A small masked image model, trained from scratch.
Data: trained on microscope photos of single blood and bone marrow cells, 97085 training examples, 105.5 epochs.
Rows from block 3 of the encoder of a small masked image model, named by matrix and row number. Rows with one number within an expert belong to one neuron, the router's apart. Each number is 128 + 24 x the weight over its row's rms, rounded and kept within 0 to 255. All counts start at 0. Numbers have three digits each. After the name is the row's rms in percent of the matrix's.
Before each expert's rows are labels from the 100 images, of 14848, where the router gives the expert most weight on average: "colour at peak" is the nearest of a few named colours to the mean colour under the peak. Only what is clearly more common there than usual is listed. The data: microscope photos of single blood and bone marrow cells. In brackets: how many of the 100, against the usual share in percent.
# router: router (encoder.blocks.3.mlp.router.weight, 8x160), inputs 120-159
# up: expert up (encoder.blocks.3.mlp.up, 8x320x160), inputs 120-159
# down: expert down (encoder.blocks.3.mlp.down, 8x160x320, transposed), outputs 120-159

# expert 7
colour at peak: pink (56 vs 25.2)
router.7 085:111169100116133157130123125115114145128120154109111138119117190135131138158110112125129129094127152133146071122170128050
up.0 083:130117160146108143138128139120111115131191160135120129160099121112158125092112104111143155147110138120139116111102127096
down.0 077:142116116110104152166137142119124136134127145147091144148169135139089101135133154123105141083193121160123122112137112145
up.1 105:139120134135111078142091171134090140115157164128097101140125145126174103123132159108136150127110140118104108144160147123
down.1 100:105180144161153179120149125140132138194109121164159127124128150129087143134112102167117138104167122146172090122119101116
up.2 062:162144099149101135114150117143114123133157136125144121132127113138132118142133114137137135115118111118147136125115139120
down.2 076:152127129134180160113148142109076138108156149121131135171151106151147149138111111152110153083163126109140120112118118119
up.3 078:146115110153103126115136115156093158129146136103138106145136098150130130126145085124121141138127119149167112138153115121
down.3 093:153140150135164164117161136112086115112163137138139139120126119127134130135107115155136149085135131115107139101135129114
up.4 070:142115093152106112107143130150105130127173137131142103154119132142139101121135124113157127127105120121124132140117134120
down.4 075:153141141145176163119172142130111126110147148111135133196141136131124145125135117154106152101158127118133099122135118108
up.5 070:153110081143129159117156126140132103152161115106149120167142126133120106127129139118144135114110096158142135137124109113
down.5 086:161105114173167175121152135135087136076155129122109121175146097135141121136134116129084148066145138126144156137143155116
up.6 078:110132144127085134111126130130114165107171117128126133142116144119128135109134111125140131130129153136102153127102169115
down.6 057:150159060112128131169135148065123111120138162131095105160115095091112123097115101140097131126146121168139095117128114118
up.7 070:156150100132102148115142104171093138116152128111134105158110111144114116112132119121138125122097117150149120130115141148
down.7 082:143123138146142148151160144120080123116163137131122119168129113149149148134106102151113131091143109135138129112122133115
up.8 106:117122147138092163092112153119111129110164136122135116128133165124146134125088149115157137087074143124156105078101129078
down.8 101:133129118115166150144113164118141121161104150153138078165137110143120127115136123099097154136168130142141132136149130117
up.9 077:130105129113145129128130153119122094114158122123169123147125100125143127141122129123137158119135106112130141130165103112
down.9 084:140122127102132127092133158134111153110145100123146127162168137131148168117099097155081143097124109112156128138147116120
up.10 056:136115104119123123127129149155128117106194127112141111164145119132118128110133122139143129120113104120139131123111138129
down.10 034:133102109102145175124110136136109098124106121125154115167130130117147183115113084144083144078162078154134095166129123163
up.11 083:121116156118084125134138161136107110079197130123127114166140087138119125094117136126131133133131121120129130125133139140
down.11 075:116138098120114109128119157117122140101139118109121105160141146096140131102101095153092135108137103147175135130111117109
up.12 147:145146124127103095176126124147096122120136137102128111156149122130136091147135108103127128121106128125153123183168175101
down.12 143:132152113137112130109124148119112116131079139163144139089144153133087100132086154123135147085116146114153127128177119142
up.13 080:154108109157112133102134126156098123142176118105118106152138113152128140090123108137147129136086122127150136115115143141
down.13 089:146125137131150153168149154137099132090151133150111120169147094150123093141128111114133132099126129166134154123102117134
up.14 155:134101115119105097098116145154139153125146094120116145156100110150124108119184104136112137190101128149106143156128162118
down.14 129:159094140118170136139134104155090132125087121102130124149126142128169104121176140122155126131127118118075110161113120118
up.15 073:157137137125106113149120141134129120096170130108150112171163125123146125123131145115141152107144132129127130109079119119
down.15 073:117096111136104139093116144110138128111146108101107100168144131144152132112102098149098147073148097162130115129146127121

# expert 6
colour at peak: pink (71 vs 25.2)
router.6 082:137165099112121142149155087100155124147125152078092123106140163082137131126149123131145125145121128137099093132134122140
up.16 102:165096134132133149123143140154084150123175122126162108129100147140102114139130129093134131130108140136125117150087151164
down.16 112:128123111132134171100153115156145129091152162116136133143154137138144120131135118138130151092118117120135099107116110089
up.17 102:124148113105109114117140159160095100126144136110137087131078126132122132093134132115125142136088121083120143167165127168
down.17 123:146084136119192153123125115128110157064121165157124157147135137173121148142125143153106113109140126128150122129095130106
up.18 100:117117127129109095145084157127101143075168142118119114171117108137165131123134125086145163149157143105130127155141132123
down.18 105:142164105105117173110173088126138119160131135118129128109137155125116130129102102160131131097120147135135120084116158094
up.19 077:128116128121107124121136139144087127098150126116137100147098136146112118124158124117160148119115094119135134158156115139
down.19 093:137081134105169147141126095134135129126123137132121125182133126182088152150121121120137148108124126122157086132103122112
up.20 132:116104196149112139122103103121132154113151134093109129151074118135109121109127123161150119147122151126097113122114130096
down.20 120:101130140110126108133069158135112166117131135053091129134117132118118161117107124122137122114116117135115127137135135120
up.21 114:114156097151119120136113158167118168127157142108115130159127142116121115087100103113130132122101163064124101103135133138
down.21 105:167086092085149172128136087127110153071122164162132131154136120161113111140150113140087121144160083141109159160122136119
up.22 113:118153167134123152111159153165093121129156115097140118121099157148124147090083110142120099120119165102138159118109122125
down.22 130:149090085110130134133154090112109135097142117157149101159159095153102124142132112112125146108114128130120090142122125117
up.23 090:153113140127126149145141175109140157121145122149128103123105135129147145105129123135156138150132116100121163130160111137
down.23 102:152131135104133129155138115119081130129108115132118149134141133192130151133118120104130166071151154126142073154072141123
up.24 168:137110148125091093147122137129094118074140125158122130163111095117134115112123140096133105161134126137116138147113114163
down.24 157:152169146128134104145132117148096104156092137139131133112149142141103194158110124138110119108140124145127099114114127133
up.25 069:128131115131133155115162143135130118127158125093145111150108128166097128094138118136127129127098102123130138126128109148
down.25 081:145104105118146134153133120123128140081158119142143127189142134167114121143106125144134144081102123130139095151095127095
up.26 079:125123117159116118115133120126106125143197133097135104145110116139106122072138126135140143154118172132110095113137128122
down.26 078:152142110098137155154102103116142162149066138134119122164134162112151129142097123127119131110100124143100095126081107155
up.27 077:118113107127131143120137142155089145114198129131142107142144137130137081080145129098147121136124108158128121141129124132
down.27 062:126156107106129137165144094098144146158099102124108159172108135116115191193113130143116155119126110102153112131097140108
up.28 143:107144172152110153097112130147117140077140133110084123134138121094136167092154108141156100117142168151176166163162126132
down.28 133:116161140112108107125130133124136114148106122116115110104106157116096147096148085129153139142176119125119138110191174114
up.29 068:129156098142133135125127146155108142118150129111148112144123124151106111107138133125142122110088112120155117128139121146
down.29 067:145095114113148145134128113130148141099124135118108146188151128173136147117123120120116143093127114114111082137118128106
up.30 176:165143117150077095105130154115121140113134152110150093105121111157101101086127104135116157120131159090129092121106129117
down.30 187:163112136143170099180107117120085144131124122128079134153156136123128109150129147133140123099173098123110136139094096154
up.31 106:143081130113110113094117135135094111093155119108153111125078142121141128066151102084153150116130106125083122132128150141
down.31 117:122139105157114124114130129132131148089111142164139155161124125153149141195109146149132114111141121125177128117094105103

# expert 4
colour at peak: pink (67 vs 25.2)
router.4 076:117162099104139137146133112110138130122124155076096119115151152089143132147150131119152125149134142171118052150130126112
up.16 109:119127086153111148130120120170128140141147128090117097171117099137118073136157099132149129132143109133119100150132177099
down.16 121:116118127115165140096170147120100119116133147142141135103137118132169149133112137161089076124118114126155164128167110133
up.17 089:129138116141115117150165165121139109099170124149107105123125134105136143105133149112115119108137114136141098126142114136
down.17 089:124112148125126152121122158111103141132126105117107089180125133140153123120104079164128149075117111149100123161171149122
up.18 073:138114121157103142103134155123121118110142143130157097152105167126165144111138120083126132113125154157127128144148120125
down.18 080:178099086141151194115158122137129122093150146104117150156118116144127101147132123121104113119126125140131112148137113129
up.19 143:139077185113101119102157099135140157100208145125114150111140127092129092110103124131138123130121141128108106148111145139
down.19 111:067130136098155103111121147136109135139135120112141109096143110122130143087088132161103108131125107098163140133119154148
up.20 082:139109117164112125114133139149104127105192128130126121141109118102152136101135127113129135157109146127107126153144116110
down.20 076:152140109101141187109145105139148110154115090172063121118101165120128086185133141145100108117160125147168132157110097165
up.21 074:151091132127112166152133119155122124120160144133100131179112144116135128124127109133124150151135123112158103096103127089
down.21 074:151157105122139174090158140127133133136149075105085114175158134130118118108130144105100104095114123156166093133137124125
up.22 090:127121126154103099115139140158081139117159121135151126125167128117169123130119107129144144121109143119132150159109120133
down.22 103:157087120115170145116156136137160123119155130136104113209118132120121107134137120140113112125121102144093126111120105114
up.23 084:145099110154126152104139120162142137097136152129163132159103093121113097105147131127126104105119087143123144139150146139
down.23 107:115119112147146180113157126117101136119188129155110111173127115175154130135116129131149116103116165128133099151139131128
up.24 085:153078118122143106118120182110127132118223105128121121154142144100138094115157130121143113138130112153110136147093137126
down.24 082:133109116163124183116166103125124104134120108137131133158133142148133118157110084154116131087173093143159137108139134127
up.25 088:124111144159125101115130152121119092109139149138152103170164115122173115152131144115146126113120129165174114122093121147
down.25 098:153128108136142197086173093128140143097154131107117149162105132123106110107138081135099141087114149129108111144131128118
up.26 125:125108081137124120130097134117173121140141143118183134093117111141136114174124134147145170111127070142146112117103139105
down.26 141:073133108115126111146094108124134098130083149091100129100118151107102131154117144153116147077177158111138164109151136125
up.27 084:145100113136144108128105131149124129133129139157138125178130141151180162177114127132159132119103105158137155136103136123
down.27 087:163129105108156202093171133134145110123147108099121114149140115119072095086150078107131131104135116135146106123111125121
up.28 136:116096158117133148150127120143122145105169091142086109107133104117099125085129111128172153159111122072125134105136128130
down.28 119:140162126129145112136123111112143118147152109139101164073142130143154130140089131090099144134142113110093119105128121097
up.29 163:139108116096115137137138151132080172079155147137125124143086169147112088107085108109124095122134164156107113165112111120
down.29 162:108130130133110130146093134166113145148097099129113107113127151114125168137122174144099133140104121173101085117137136158
up.30 072:166092130124114161133126147132141121130137145133156119139098146132121124106150122128139129130133114128118120131143158114
down.30 083:130128127151147164111152115110113123117133125120111117173144116150166131120119116115137122105131152157150091152125116116
up.31 088:138100105150158162112136146162156113108124149122140137145138098132111134117122114140123114117119092127121123115134144129
down.31 096:108146115163153154128151123097096148113163132139112116171145101152139116111115142114121141113123165114131105136121141120

# expert 2
colour at peak: purple (54 vs 22.8); blue (35 vs 7.7)
router.2 116:114073164130116107140110134148113126145133098111151122113142081174118109135133153151090141111114092089120170119109134160
up.0 112:164185132146084178108113131163136131106152132146102117111094160133164121100075110153094132106135140145153129121106168100
down.0 108:112115150131145141138077163136154125145117095126100105157121153156164130145095129145112118120115129165121097140167141108
up.1 068:093116186142067125145105106142111130097171101143127107135069156135138160086100136104134098145107167111124100134154120127
down.1 099:153131102158105174159156130113119146115184143112153134203119081148135165129105116150113143103096091142132073140110113111
up.2 099:108121151134094161127093150123129154159113178101111117165093121138084117142124081135126131131117088134179149138126110172
down.2 097:126141125151197139084150083120121108134133108132122154028109159100119127131116145136166109123130159124152119138158111112
up.3 092:133103154152142162115120113179126129100143154142120129147102069181115128072131092142112106162131188128091136109126142145
down.3 101:137108146106149120164114137140158133115067148145087104127145146101127138128111127124106189133121101119130159134158093086
up.4 099:111103191128146147146099139025106147124117141117140121150100118128069116134158128104163136167123165106112139088140134101
down.4 095:155137143109129136118109141126059145130114094157118154098120116143135119131115114143122091145134159132165150167115143164
up.5 114:161105117123153180139125105112086146117137138141130131120123148090138118124115103098123096109141133121104111153146081125
down.5 121:093168130115184154153107155135146141162173132093088140104132141111145145137097100159110118133085133157156113132130070090
up.6 112:158098165117129086127091157147089146104139111130119086128118162108107139116124066116158122127119152135108124192105123116
down.6 116:090121162113130134164117112156145153140134101142129150165120131105119146111064124124102107115154104161141117144085078129
up.7 097:107210124165096125139163146106137151122142154128131145130168104127136091156123159095126149106165112151204122117140149157
down.7 103:133115146104142144113102158147137134138108125132147138106143158149111134127094106117092171078119130142134147174132114076
up.8 108:097114156087148103092118099152127133135138142115161129115129129147146133101122132147123081135102128113112112154128115118
down.8 104:112121165149135164131116117131132119162089141101125123133099138112100106051137146132148082127125125133104135155160146105
up.9 101:138123127124125119116146140125109139094147105148090160124143159143131140130129112151107122094179119114083130129086194151
down.9 099:167128136136124150130131135152119147114093129127122197154146149107106109165175145109171126139127151108089124119122130145
up.10 107:081119119167134113115137171128117128090136167116121122129137090113121109146122163158082152139101121152150126142141152109
down.10 104:146112130169129118120127125107093091157107141123110157122121099119093115109137105118140166175106110074145074082136195136
up.11 104:145114150118120075118127137141128085175139125153144091176136128147105103127119091148135123140137122125161168101095128147
down.11 106:125145106129141147123149092122128145090165133098094185080135152093141161121143122120101117134108133129121116144182151070
up.12 084:088090122145169104146134102148131114120140111117146126199134099121127122148136118141133134158142126146116135148090086136
down.12 091:141138117101071137082110180132145128144059126108097143069127146121149141099149154057148122131077142111145121133176149129
up.13 101:149150128106155141090107108146111156096147098146173121125128122120150138099107123137122112091111167132141128144119134115
down.13 096:113113148161143147158119113122162134142111060168150096168118145115163145147092121173091094120133144154136092128094122118
up.14 083:136134156137082153152155156106139118128153091140135142109115134148128157134122143147131172111156139131139069122142161138
down.14 086:160148106159119116127164116133103190117169159125126132136137153115146117134128110173122164135097082130127137102073149099
up.15 112:092084116136152141147109112114092165104116148154148127180144131084114115147160151080146150124151139128092102106131121125
down.15 116:122146116121122144082129121114165117115138124134104164157106116114169133107082125175120102149086153115132120140084154089