{
  "model": "masked image model",
  "method": "mae",
  "encoder_arch": "vit",
  "encoder_bias": "all",
  "encoder_qk_norm": false,
  "encoder_parallel_block": false,
  "encoder_patch_size": [8, 8],
  "encoder_positions": "learned",
  "decoder_width": 192,
  "beta2": 0.95,
  "eps": 1e-08
}
Rows from block 2 of the encoder, named by matrix and row number. Rows with one number belong to one attention dimension. Each number is 50 + 10 x the weight over its row's rms, rounded and kept within 0 to 99. All counts start at 0. After the name is the row's rms in percent of the matrix's.
# q: attention query, key and value (stacked) (encoder.blocks.2.attn.qkv.weight, 432x160, the q third), inputs 0-79
# k: attention query, key and value (stacked) (encoder.blocks.2.attn.qkv.weight, 432x160, the k third), inputs 0-79
q.15 121:29 53 41 61 42 45 70 28 78 55 48 50 40 38 57 50 49 54 49 32 46 61 43 50 65 39 74 56 50 53 38 57 37 38 40 47 38 52 48 52 50 42 48 31 56 64 49 41 44 42 55 61 50 58 47 64 54 58 53 33 48 37 39 52 36 48 41 43 34 50 44 56 56 60 54 66 40 56 56 36
q.16 074:51 31 50 35 34 49 48 42 53 50 54 41 50 63 39 34 51 47 67 49 48 54 48 54 50 30 61 46 59 34 63 52 71 60 60 49 53 48 60 35 43 63 41 56 66 59 46 43 55 60 31 52 63 70 54 49 60 53 49 38 49 47 51 44 42 52 58 43 67 49 42 37 60 48 16 58 56 62 47 53
q.17 115:47 51 41 74 48 47 55 51 44 54 52 51 51 46 41 57 70 57 40 49 46 58 29 37 77 54 69 57 50 67 44 48 47 53 37 61 40 66 45 42 30 29 44 49 61 57 46 54 49 33 60 58 46 62 44 66 59 70 46 50 59 51 28 52 54 59 31 53 41 47 27 50 46 62 55 72 49 68 45 53
q.18 121:63 66 52 55 60 45 60 45 69 47 37 50 65 44 47 53 48 40 57 63 49 46 56 47 48 50 50 53 46 57 48 51 43 32 48 44 52 57 40 53 46 54 56 30 62 32 49 59 34 35 59 49 54 39 46 56 69 57 39 34 51 34 49 57 49 60 43 30 37 50 59 52 43 40 22 48 62 52 55 51
q.19 105:48 55 60 50 39 48 63 34 87 51 58 48 47 36 52 57 44 55 36 49 47 46 50 61 60 56 55 65 50 65 59 46 53 40 36 52 35 45 38 54 47 46 56 53 51 65 49 42 48 64 48 56 53 70 40 62 44 55 49 32 47 36 51 53 38 54 47 47 36 55 31 41 53 58 69 64 10 49 62 54
q.20 122:67 37 58 49 54 46 34 43 45 46 50 49 69 50 54 51 42 36 50 69 52 47 57 63 30 41 38 48 55 43 51 45 37 57 59 40 63 51 46 47 36 69 35 30 47 40 50 50 40 60 35 22 64 48 47 41 45 54 40 33 58 56 55 40 58 51 70 62 49 46 69 45 66 45 28 47 55 51 56 60
q.21 109:59 44 40 47 60 45 38 63 21 47 46 52 60 65 50 40 52 39 63 61 53 48 52 43 35 47 40 36 53 39 43 52 45 59 65 41 69 52 59 48 44 64 42 44 48 28 48 61 50 34 51 40 51 34 57 44 55 49 46 58 57 64 48 47 67 49 52 52 57 42 70 61 51 34 19 32 99 48 41 46
q.22 102:28 47 52 51 35 55 59 36 62 57 56 50 36 51 47 49 48 62 47 23 48 63 43 53 64 43 65 52 50 41 57 55 64 53 45 57 33 51 60 52 54 36 54 64 51 73 49 36 56 61 43 58 48 65 51 48 43 53 65 50 42 51 46 52 35 49 52 53 54 52 30 43 51 73 73 70 18 54 55 48
q.23 096:52 42 70 43 40 54 51 40 62 50 59 46 50 44 49 52 42 54 27 54 54 52 57 73 37 62 47 58 47 70 57 48 56 51 40 65 46 54 44 61 52 56 52 62 31 64 53 38 57 75 50 50 54 57 40 53 36 50 42 54 53 49 55 33 35 43 64 56 51 52 39 33 52 56 80 47 02 42 51 65
q.24 114:43 50 46 54 48 50 58 50 40 48 52 48 47 61 54 48 64 57 45 49 49 56 47 43 28 54 58 39 49 56 33 49 45 53 46 54 53 52 51 50 59 64 40 42 36 61 51 51 65 53 61 53 53 30 53 65 63 52 38 65 58 49 48 44 56 28 47 35 49 38 57 50 57 44 55 23 53 32 38 44
q.25 094:53 46 69 51 43 55 48 33 67 51 58 48 51 40 58 60 39 53 30 47 52 54 53 68 43 59 45 60 48 61 62 49 47 49 40 55 39 53 43 59 49 47 53 58 34 67 54 37 51 75 44 40 51 60 43 46 34 52 56 45 48 51 58 47 42 49 66 62 46 55 41 36 53 65 84 59 00 44 61 61
q.26 084:54 30 51 37 38 46 45 44 40 48 53 41 57 76 39 33 54 50 67 49 49 59 45 48 38 33 56 35 58 36 60 55 66 66 63 47 55 54 65 42 37 70 33 51 59 50 46 44 59 55 33 43 64 54 55 50 60 61 49 45 57 56 47 43 51 47 61 47 63 41 44 44 57 48 05 48 73 54 43 52
q.27 113:54 50 42 49 52 48 50 72 34 52 63 53 37 56 46 54 69 63 55 53 45 44 40 26 72 49 49 43 54 57 52 51 70 56 50 57 39 40 50 43 40 44 53 62 66 50 48 51 61 42 50 60 46 54 44 59 56 58 53 59 47 52 43 65 56 47 31 58 43 52 31 61 49 53 42 63 72 62 41 44
q.28 110:57 41 41 47 57 45 38 61 22 47 47 51 61 68 48 37 52 39 63 57 53 50 50 43 35 45 43 35 54 38 45 51 48 61 66 42 70 53 61 48 42 64 39 43 51 28 48 61 49 35 49 40 53 37 56 46 58 51 47 55 59 63 45 44 64 48 52 53 59 41 67 59 52 37 15 36 99 50 41 46
q.29 122:52 63 55 47 52 50 50 34 72 44 36 51 56 33 61 56 33 37 52 54 53 47 59 67 36 50 52 55 46 30 47 50 27 41 51 30 57 50 43 47 57 57 56 36 48 50 53 52 33 59 43 45 55 40 60 35 45 38 55 31 42 44 62 52 46 55 67 39 50 53 72 44 55 45 47 38 41 37 69 51
q.30 099:33 60 36 55 40 39 63 43 63 52 59 52 38 60 61 50 63 61 55 25 45 53 39 33 63 43 64 43 55 45 40 54 54 43 47 35 30 42 57 51 45 50 45 43 60 59 48 45 56 41 42 58 49 50 54 70 63 65 61 42 46 44 40 60 57 38 26 41 32 45 36 64 60 59 43 58 67 48 48 26
q.31 121:39 56 44 47 47 54 54 62 42 51 67 52 27 48 59 52 58 64 36 37 48 48 42 44 58 61 58 50 48 53 45 50 60 51 40 54 37 38 51 48 62 41 59 72 38 69 52 47 71 54 58 69 40 51 51 59 46 47 58 71 47 51 51 61 53 36 39 52 47 50 37 55 48 58 83 45 38 41 44 43
q.32 114:22 44 36 51 37 51 60 47 51 56 55 49 29 39 55 35 50 49 49 34 50 53 42 51 70 44 70 58 49 47 28 52 40 52 51 55 54 47 60 36 65 37 51 55 51 61 50 56 47 32 52 79 44 74 54 59 44 36 50 59 48 48 41 39 42 53 32 40 56 60 49 52 53 46 54 65 54 65 36 38
q.33 124:61 39 52 46 54 50 49 54 38 47 37 42 58 37 36 44 55 43 51 91 49 41 52 60 48 68 59 56 53 50 48 41 31 57 44 54 70 57 46 34 50 60 38 47 45 46 47 61 47 50 58 53 58 54 54 53 43 42 26 51 56 49 45 40 60 50 48 35 60 46 56 39 49 29 33 28 55 43 42 59
q.34 098:56 41 37 50 56 45 41 66 15 47 49 51 55 67 45 42 60 47 63 61 49 48 43 36 43 46 48 34 56 38 41 50 50 65 63 42 65 50 60 42 40 61 35 40 56 34 47 60 55 38 49 45 53 35 55 50 61 55 46 59 59 62 42 48 66 45 47 55 56 39 62 61 56 40 20 37 99 53 39 45
k.15 115:40 44 51 51 28 45 52 57 61 53 55 46 41 49 56 59 62 42 42 46 53 50 47 41 60 50 50 43 49 57 44 66 62 58 54 60 51 44 61 27 58 47 43 45 48 65 42 35 60 54 55 59 63 67 50 49 52 47 50 40 48 39 49 64 50 52 41 45 45 61 36 61 37 57 50 65 34 68 33 33
k.16 099:11 41 37 48 41 47 74 41 59 44 50 64 31 46 44 43 39 34 44 41 50 48 50 47 48 51 47 47 51 52 42 52 42 59 53 72 48 36 57 54 54 47 39 38 44 53 51 35 40 38 52 57 54 58 50 52 66 31 56 46 29 38 37 52 60 41 24 39 41 63 49 59 41 48 62 60 55 45 39 33
k.17 109:61 56 54 50 55 52 56 59 31 59 40 49 57 53 48 77 58 56 44 46 49 44 44 32 63 33 42 51 48 53 54 52 40 37 47 26 51 52 45 51 66 37 58 26 46 62 47 47 58 49 47 40 54 34 61 45 40 70 59 32 63 59 70 64 39 66 57 61 48 55 52 52 41 61 49 60 44 70 55 50
k.18 119:81 49 55 48 47 48 44 43 77 49 43 33 67 57 49 54 43 45 56 76 50 47 62 50 50 45 52 50 54 64 52 55 50 33 55 42 58 60 43 44 46 55 43 49 51 49 44 52 55 37 51 37 62 62 46 38 42 66 40 40 51 53 59 55 51 58 56 61 37 54 43 55 43 54 14 44 54 57 54 49
k.19 096:30 49 62 45 41 49 60 36 78 55 51 47 45 38 48 66 48 49 39 44 55 45 49 50 51 50 37 50 55 60 60 58 52 55 55 62 41 46 58 52 73 39 57 46 44 74 49 34 38 65 57 55 56 53 49 48 53 31 47 54 35 31 48 55 39 49 46 50 44 69 42 56 44 59 75 63 08 59 52 51
k.20 121:46 60 52 53 68 54 58 57 68 43 45 43 53 72 30 37 49 69 65 61 53 41 57 44 52 46 48 40 47 53 62 59 65 42 64 58 47 46 37 50 47 66 50 55 56 20 51 63 51 55 52 44 51 42 39 45 54 51 42 58 26 48 50 55 60 52 44 40 48 54 42 52 29 44 23 42 63 43 60 50
k.21 103:74 51 37 52 64 47 39 57 33 45 45 48 61 61 53 34 44 50 61 65 47 54 54 52 47 45 63 53 46 45 42 46 48 38 48 38 60 58 43 51 33 61 51 54 50 25 50 67 60 32 48 46 50 47 52 44 42 69 46 49 59 62 56 47 58 55 53 48 52 40 66 44 46 36 08 37 96 40 58 51
k.22 101:13 41 40 51 37 50 63 52 51 50 56 66 29 37 50 49 53 38 40 31 50 46 47 51 53 54 47 49 50 49 45 50 46 65 50 70 46 34 59 47 60 40 41 44 50 67 51 35 42 52 53 58 51 57 51 55 66 24 65 46 37 37 40 47 51 39 34 41 52 56 44 56 55 53 84 63 36 53 35 42
k.23 098:36 56 62 39 48 52 54 49 54 51 50 49 49 40 49 62 50 69 40 43 52 36 43 54 45 62 42 54 50 53 68 55 52 59 49 52 39 46 42 55 69 56 59 59 55 60 51 63 41 84 49 60 45 43 55 56 54 26 44 60 36 42 49 47 43 44 51 42 55 52 44 45 55 45 85 41 07 37 61 57
k.24 117:49 44 56 40 42 46 31 53 08 53 46 44 52 48 52 42 45 72 54 55 47 53 52 58 51 61 67 54 48 59 44 58 57 65 32 40 61 58 48 41 40 60 52 45 60 38 48 54 67 80 50 67 64 61 57 63 43 50 24 53 68 58 53 40 52 46 50 46 57 48 56 42 53 46 40 37 57 42 46 43
k.25 100:34 58 60 48 50 55 52 58 61 54 51 50 48 41 44 62 60 70 41 41 54 41 44 54 55 56 41 49 49 54 69 52 60 56 56 55 40 43 45 52 65 50 59 60 63 57 53 56 41 84 51 57 44 45 47 53 53 29 50 59 36 40 47 43 37 43 52 47 57 52 35 48 57 55 86 48 06 51 58 62
k.26 102:12 39 32 49 41 46 70 47 52 44 47 64 33 45 43 37 37 33 47 44 49 47 52 49 49 50 52 49 50 52 39 51 43 59 52 70 52 37 54 51 54 50 39 36 47 50 51 40 42 37 52 58 57 60 52 50 67 29 56 46 28 40 39 50 61 42 22 36 45 61 53 56 43 44 56 56 64 43 41 35
k.27 120:44 48 46 57 59 49 57 34 35 52 36 60 49 47 58 57 37 32 49 38 48 59 45 48 56 41 41 60 52 35 39 39 34 46 47 37 47 52 58 59 58 23 56 36 34 59 54 38 43 26 49 43 50 40 59 46 51 51 62 45 53 51 53 53 55 69 50 52 48 50 70 54 46 54 56 64 61 55 54 54
k.28 109:62 47 29 51 61 46 45 57 33 43 45 53 54 60 50 30 39 45 62 64 47 53 56 51 46 44 62 51 46 44 38 47 45 42 47 47 60 52 44 50 37 62 47 49 49 26 50 62 58 25 49 48 52 49 53 44 47 62 49 47 51 61 54 49 62 52 45 41 52 43 66 46 43 32 09 37 99 38 53 46
k.29 122:51 44 56 54 44 50 41 60 81 50 67 37 54 59 45 34 57 60 52 58 53 51 60 59 43 51 59 41 53 62 57 59 65 46 57 68 58 42 52 44 37 67 37 71 59 39 48 53 54 57 56 48 50 69 23 45 45 52 46 60 46 47 36 47 51 41 49 58 43 52 30 51 45 53 37 45 44 52 45 46
k.30 103:22 35 36 53 39 40 53 44 40 54 46 58 30 37 55 39 40 30 46 45 49 60 52 57 64 47 56 54 50 48 30 56 51 63 49 61 56 41 67 39 60 33 48 34 47 58 47 25 57 42 60 62 68 65 49 49 53 34 50 48 42 37 42 54 54 54 38 39 52 66 59 57 41 53 55 65 60 63 36 39
k.31 120:47 49 58 54 54 49 31 46 13 57 52 55 47 42 66 61 59 59 43 30 47 61 42 59 53 54 50 64 50 43 41 46 45 60 35 34 48 55 60 58 52 35 62 54 48 58 53 50 50 72 50 61 43 40 59 63 38 50 46 57 71 55 47 39 43 50 63 55 65 43 63 45 63 53 77 52 37 50 51 58
k.32 114:40 43 45 47 49 50 59 45 50 47 63 57 34 57 63 54 58 34 47 36 50 57 41 40 47 46 45 43 47 41 41 54 50 60 53 65 47 39 67 49 43 54 45 36 29 58 47 30 55 43 49 58 41 48 53 60 53 59 49 40 58 45 42 65 58 40 43 45 50 53 50 68 43 54 62 62 49 52 30 33
k.33 126:61 51 67 40 57 56 56 45 49 48 64 38 64 76 45 51 43 62 50 67 51 48 51 38 28 39 48 48 48 62 55 53 50 43 50 45 55 59 44 58 39 74 57 43 38 37 48 57 53 65 43 58 50 44 44 53 42 78 36 48 64 52 58 58 52 56 50 52 36 60 61 45 35 47 32 50 54 43 62 40
k.34 091:59 50 40 55 62 48 45 57 16 45 42 51 55 64 48 32 41 50 63 57 45 57 57 47 47 43 58 52 46 43 37 46 46 46 42 39 61 57 46 49 40 55 50 44 47 29 51 57 62 35 49 45 54 45 53 46 46 66 49 49 58 65 56 52 65 61 47 45 55 43 71 42 40 35 15 44 99 43 51 45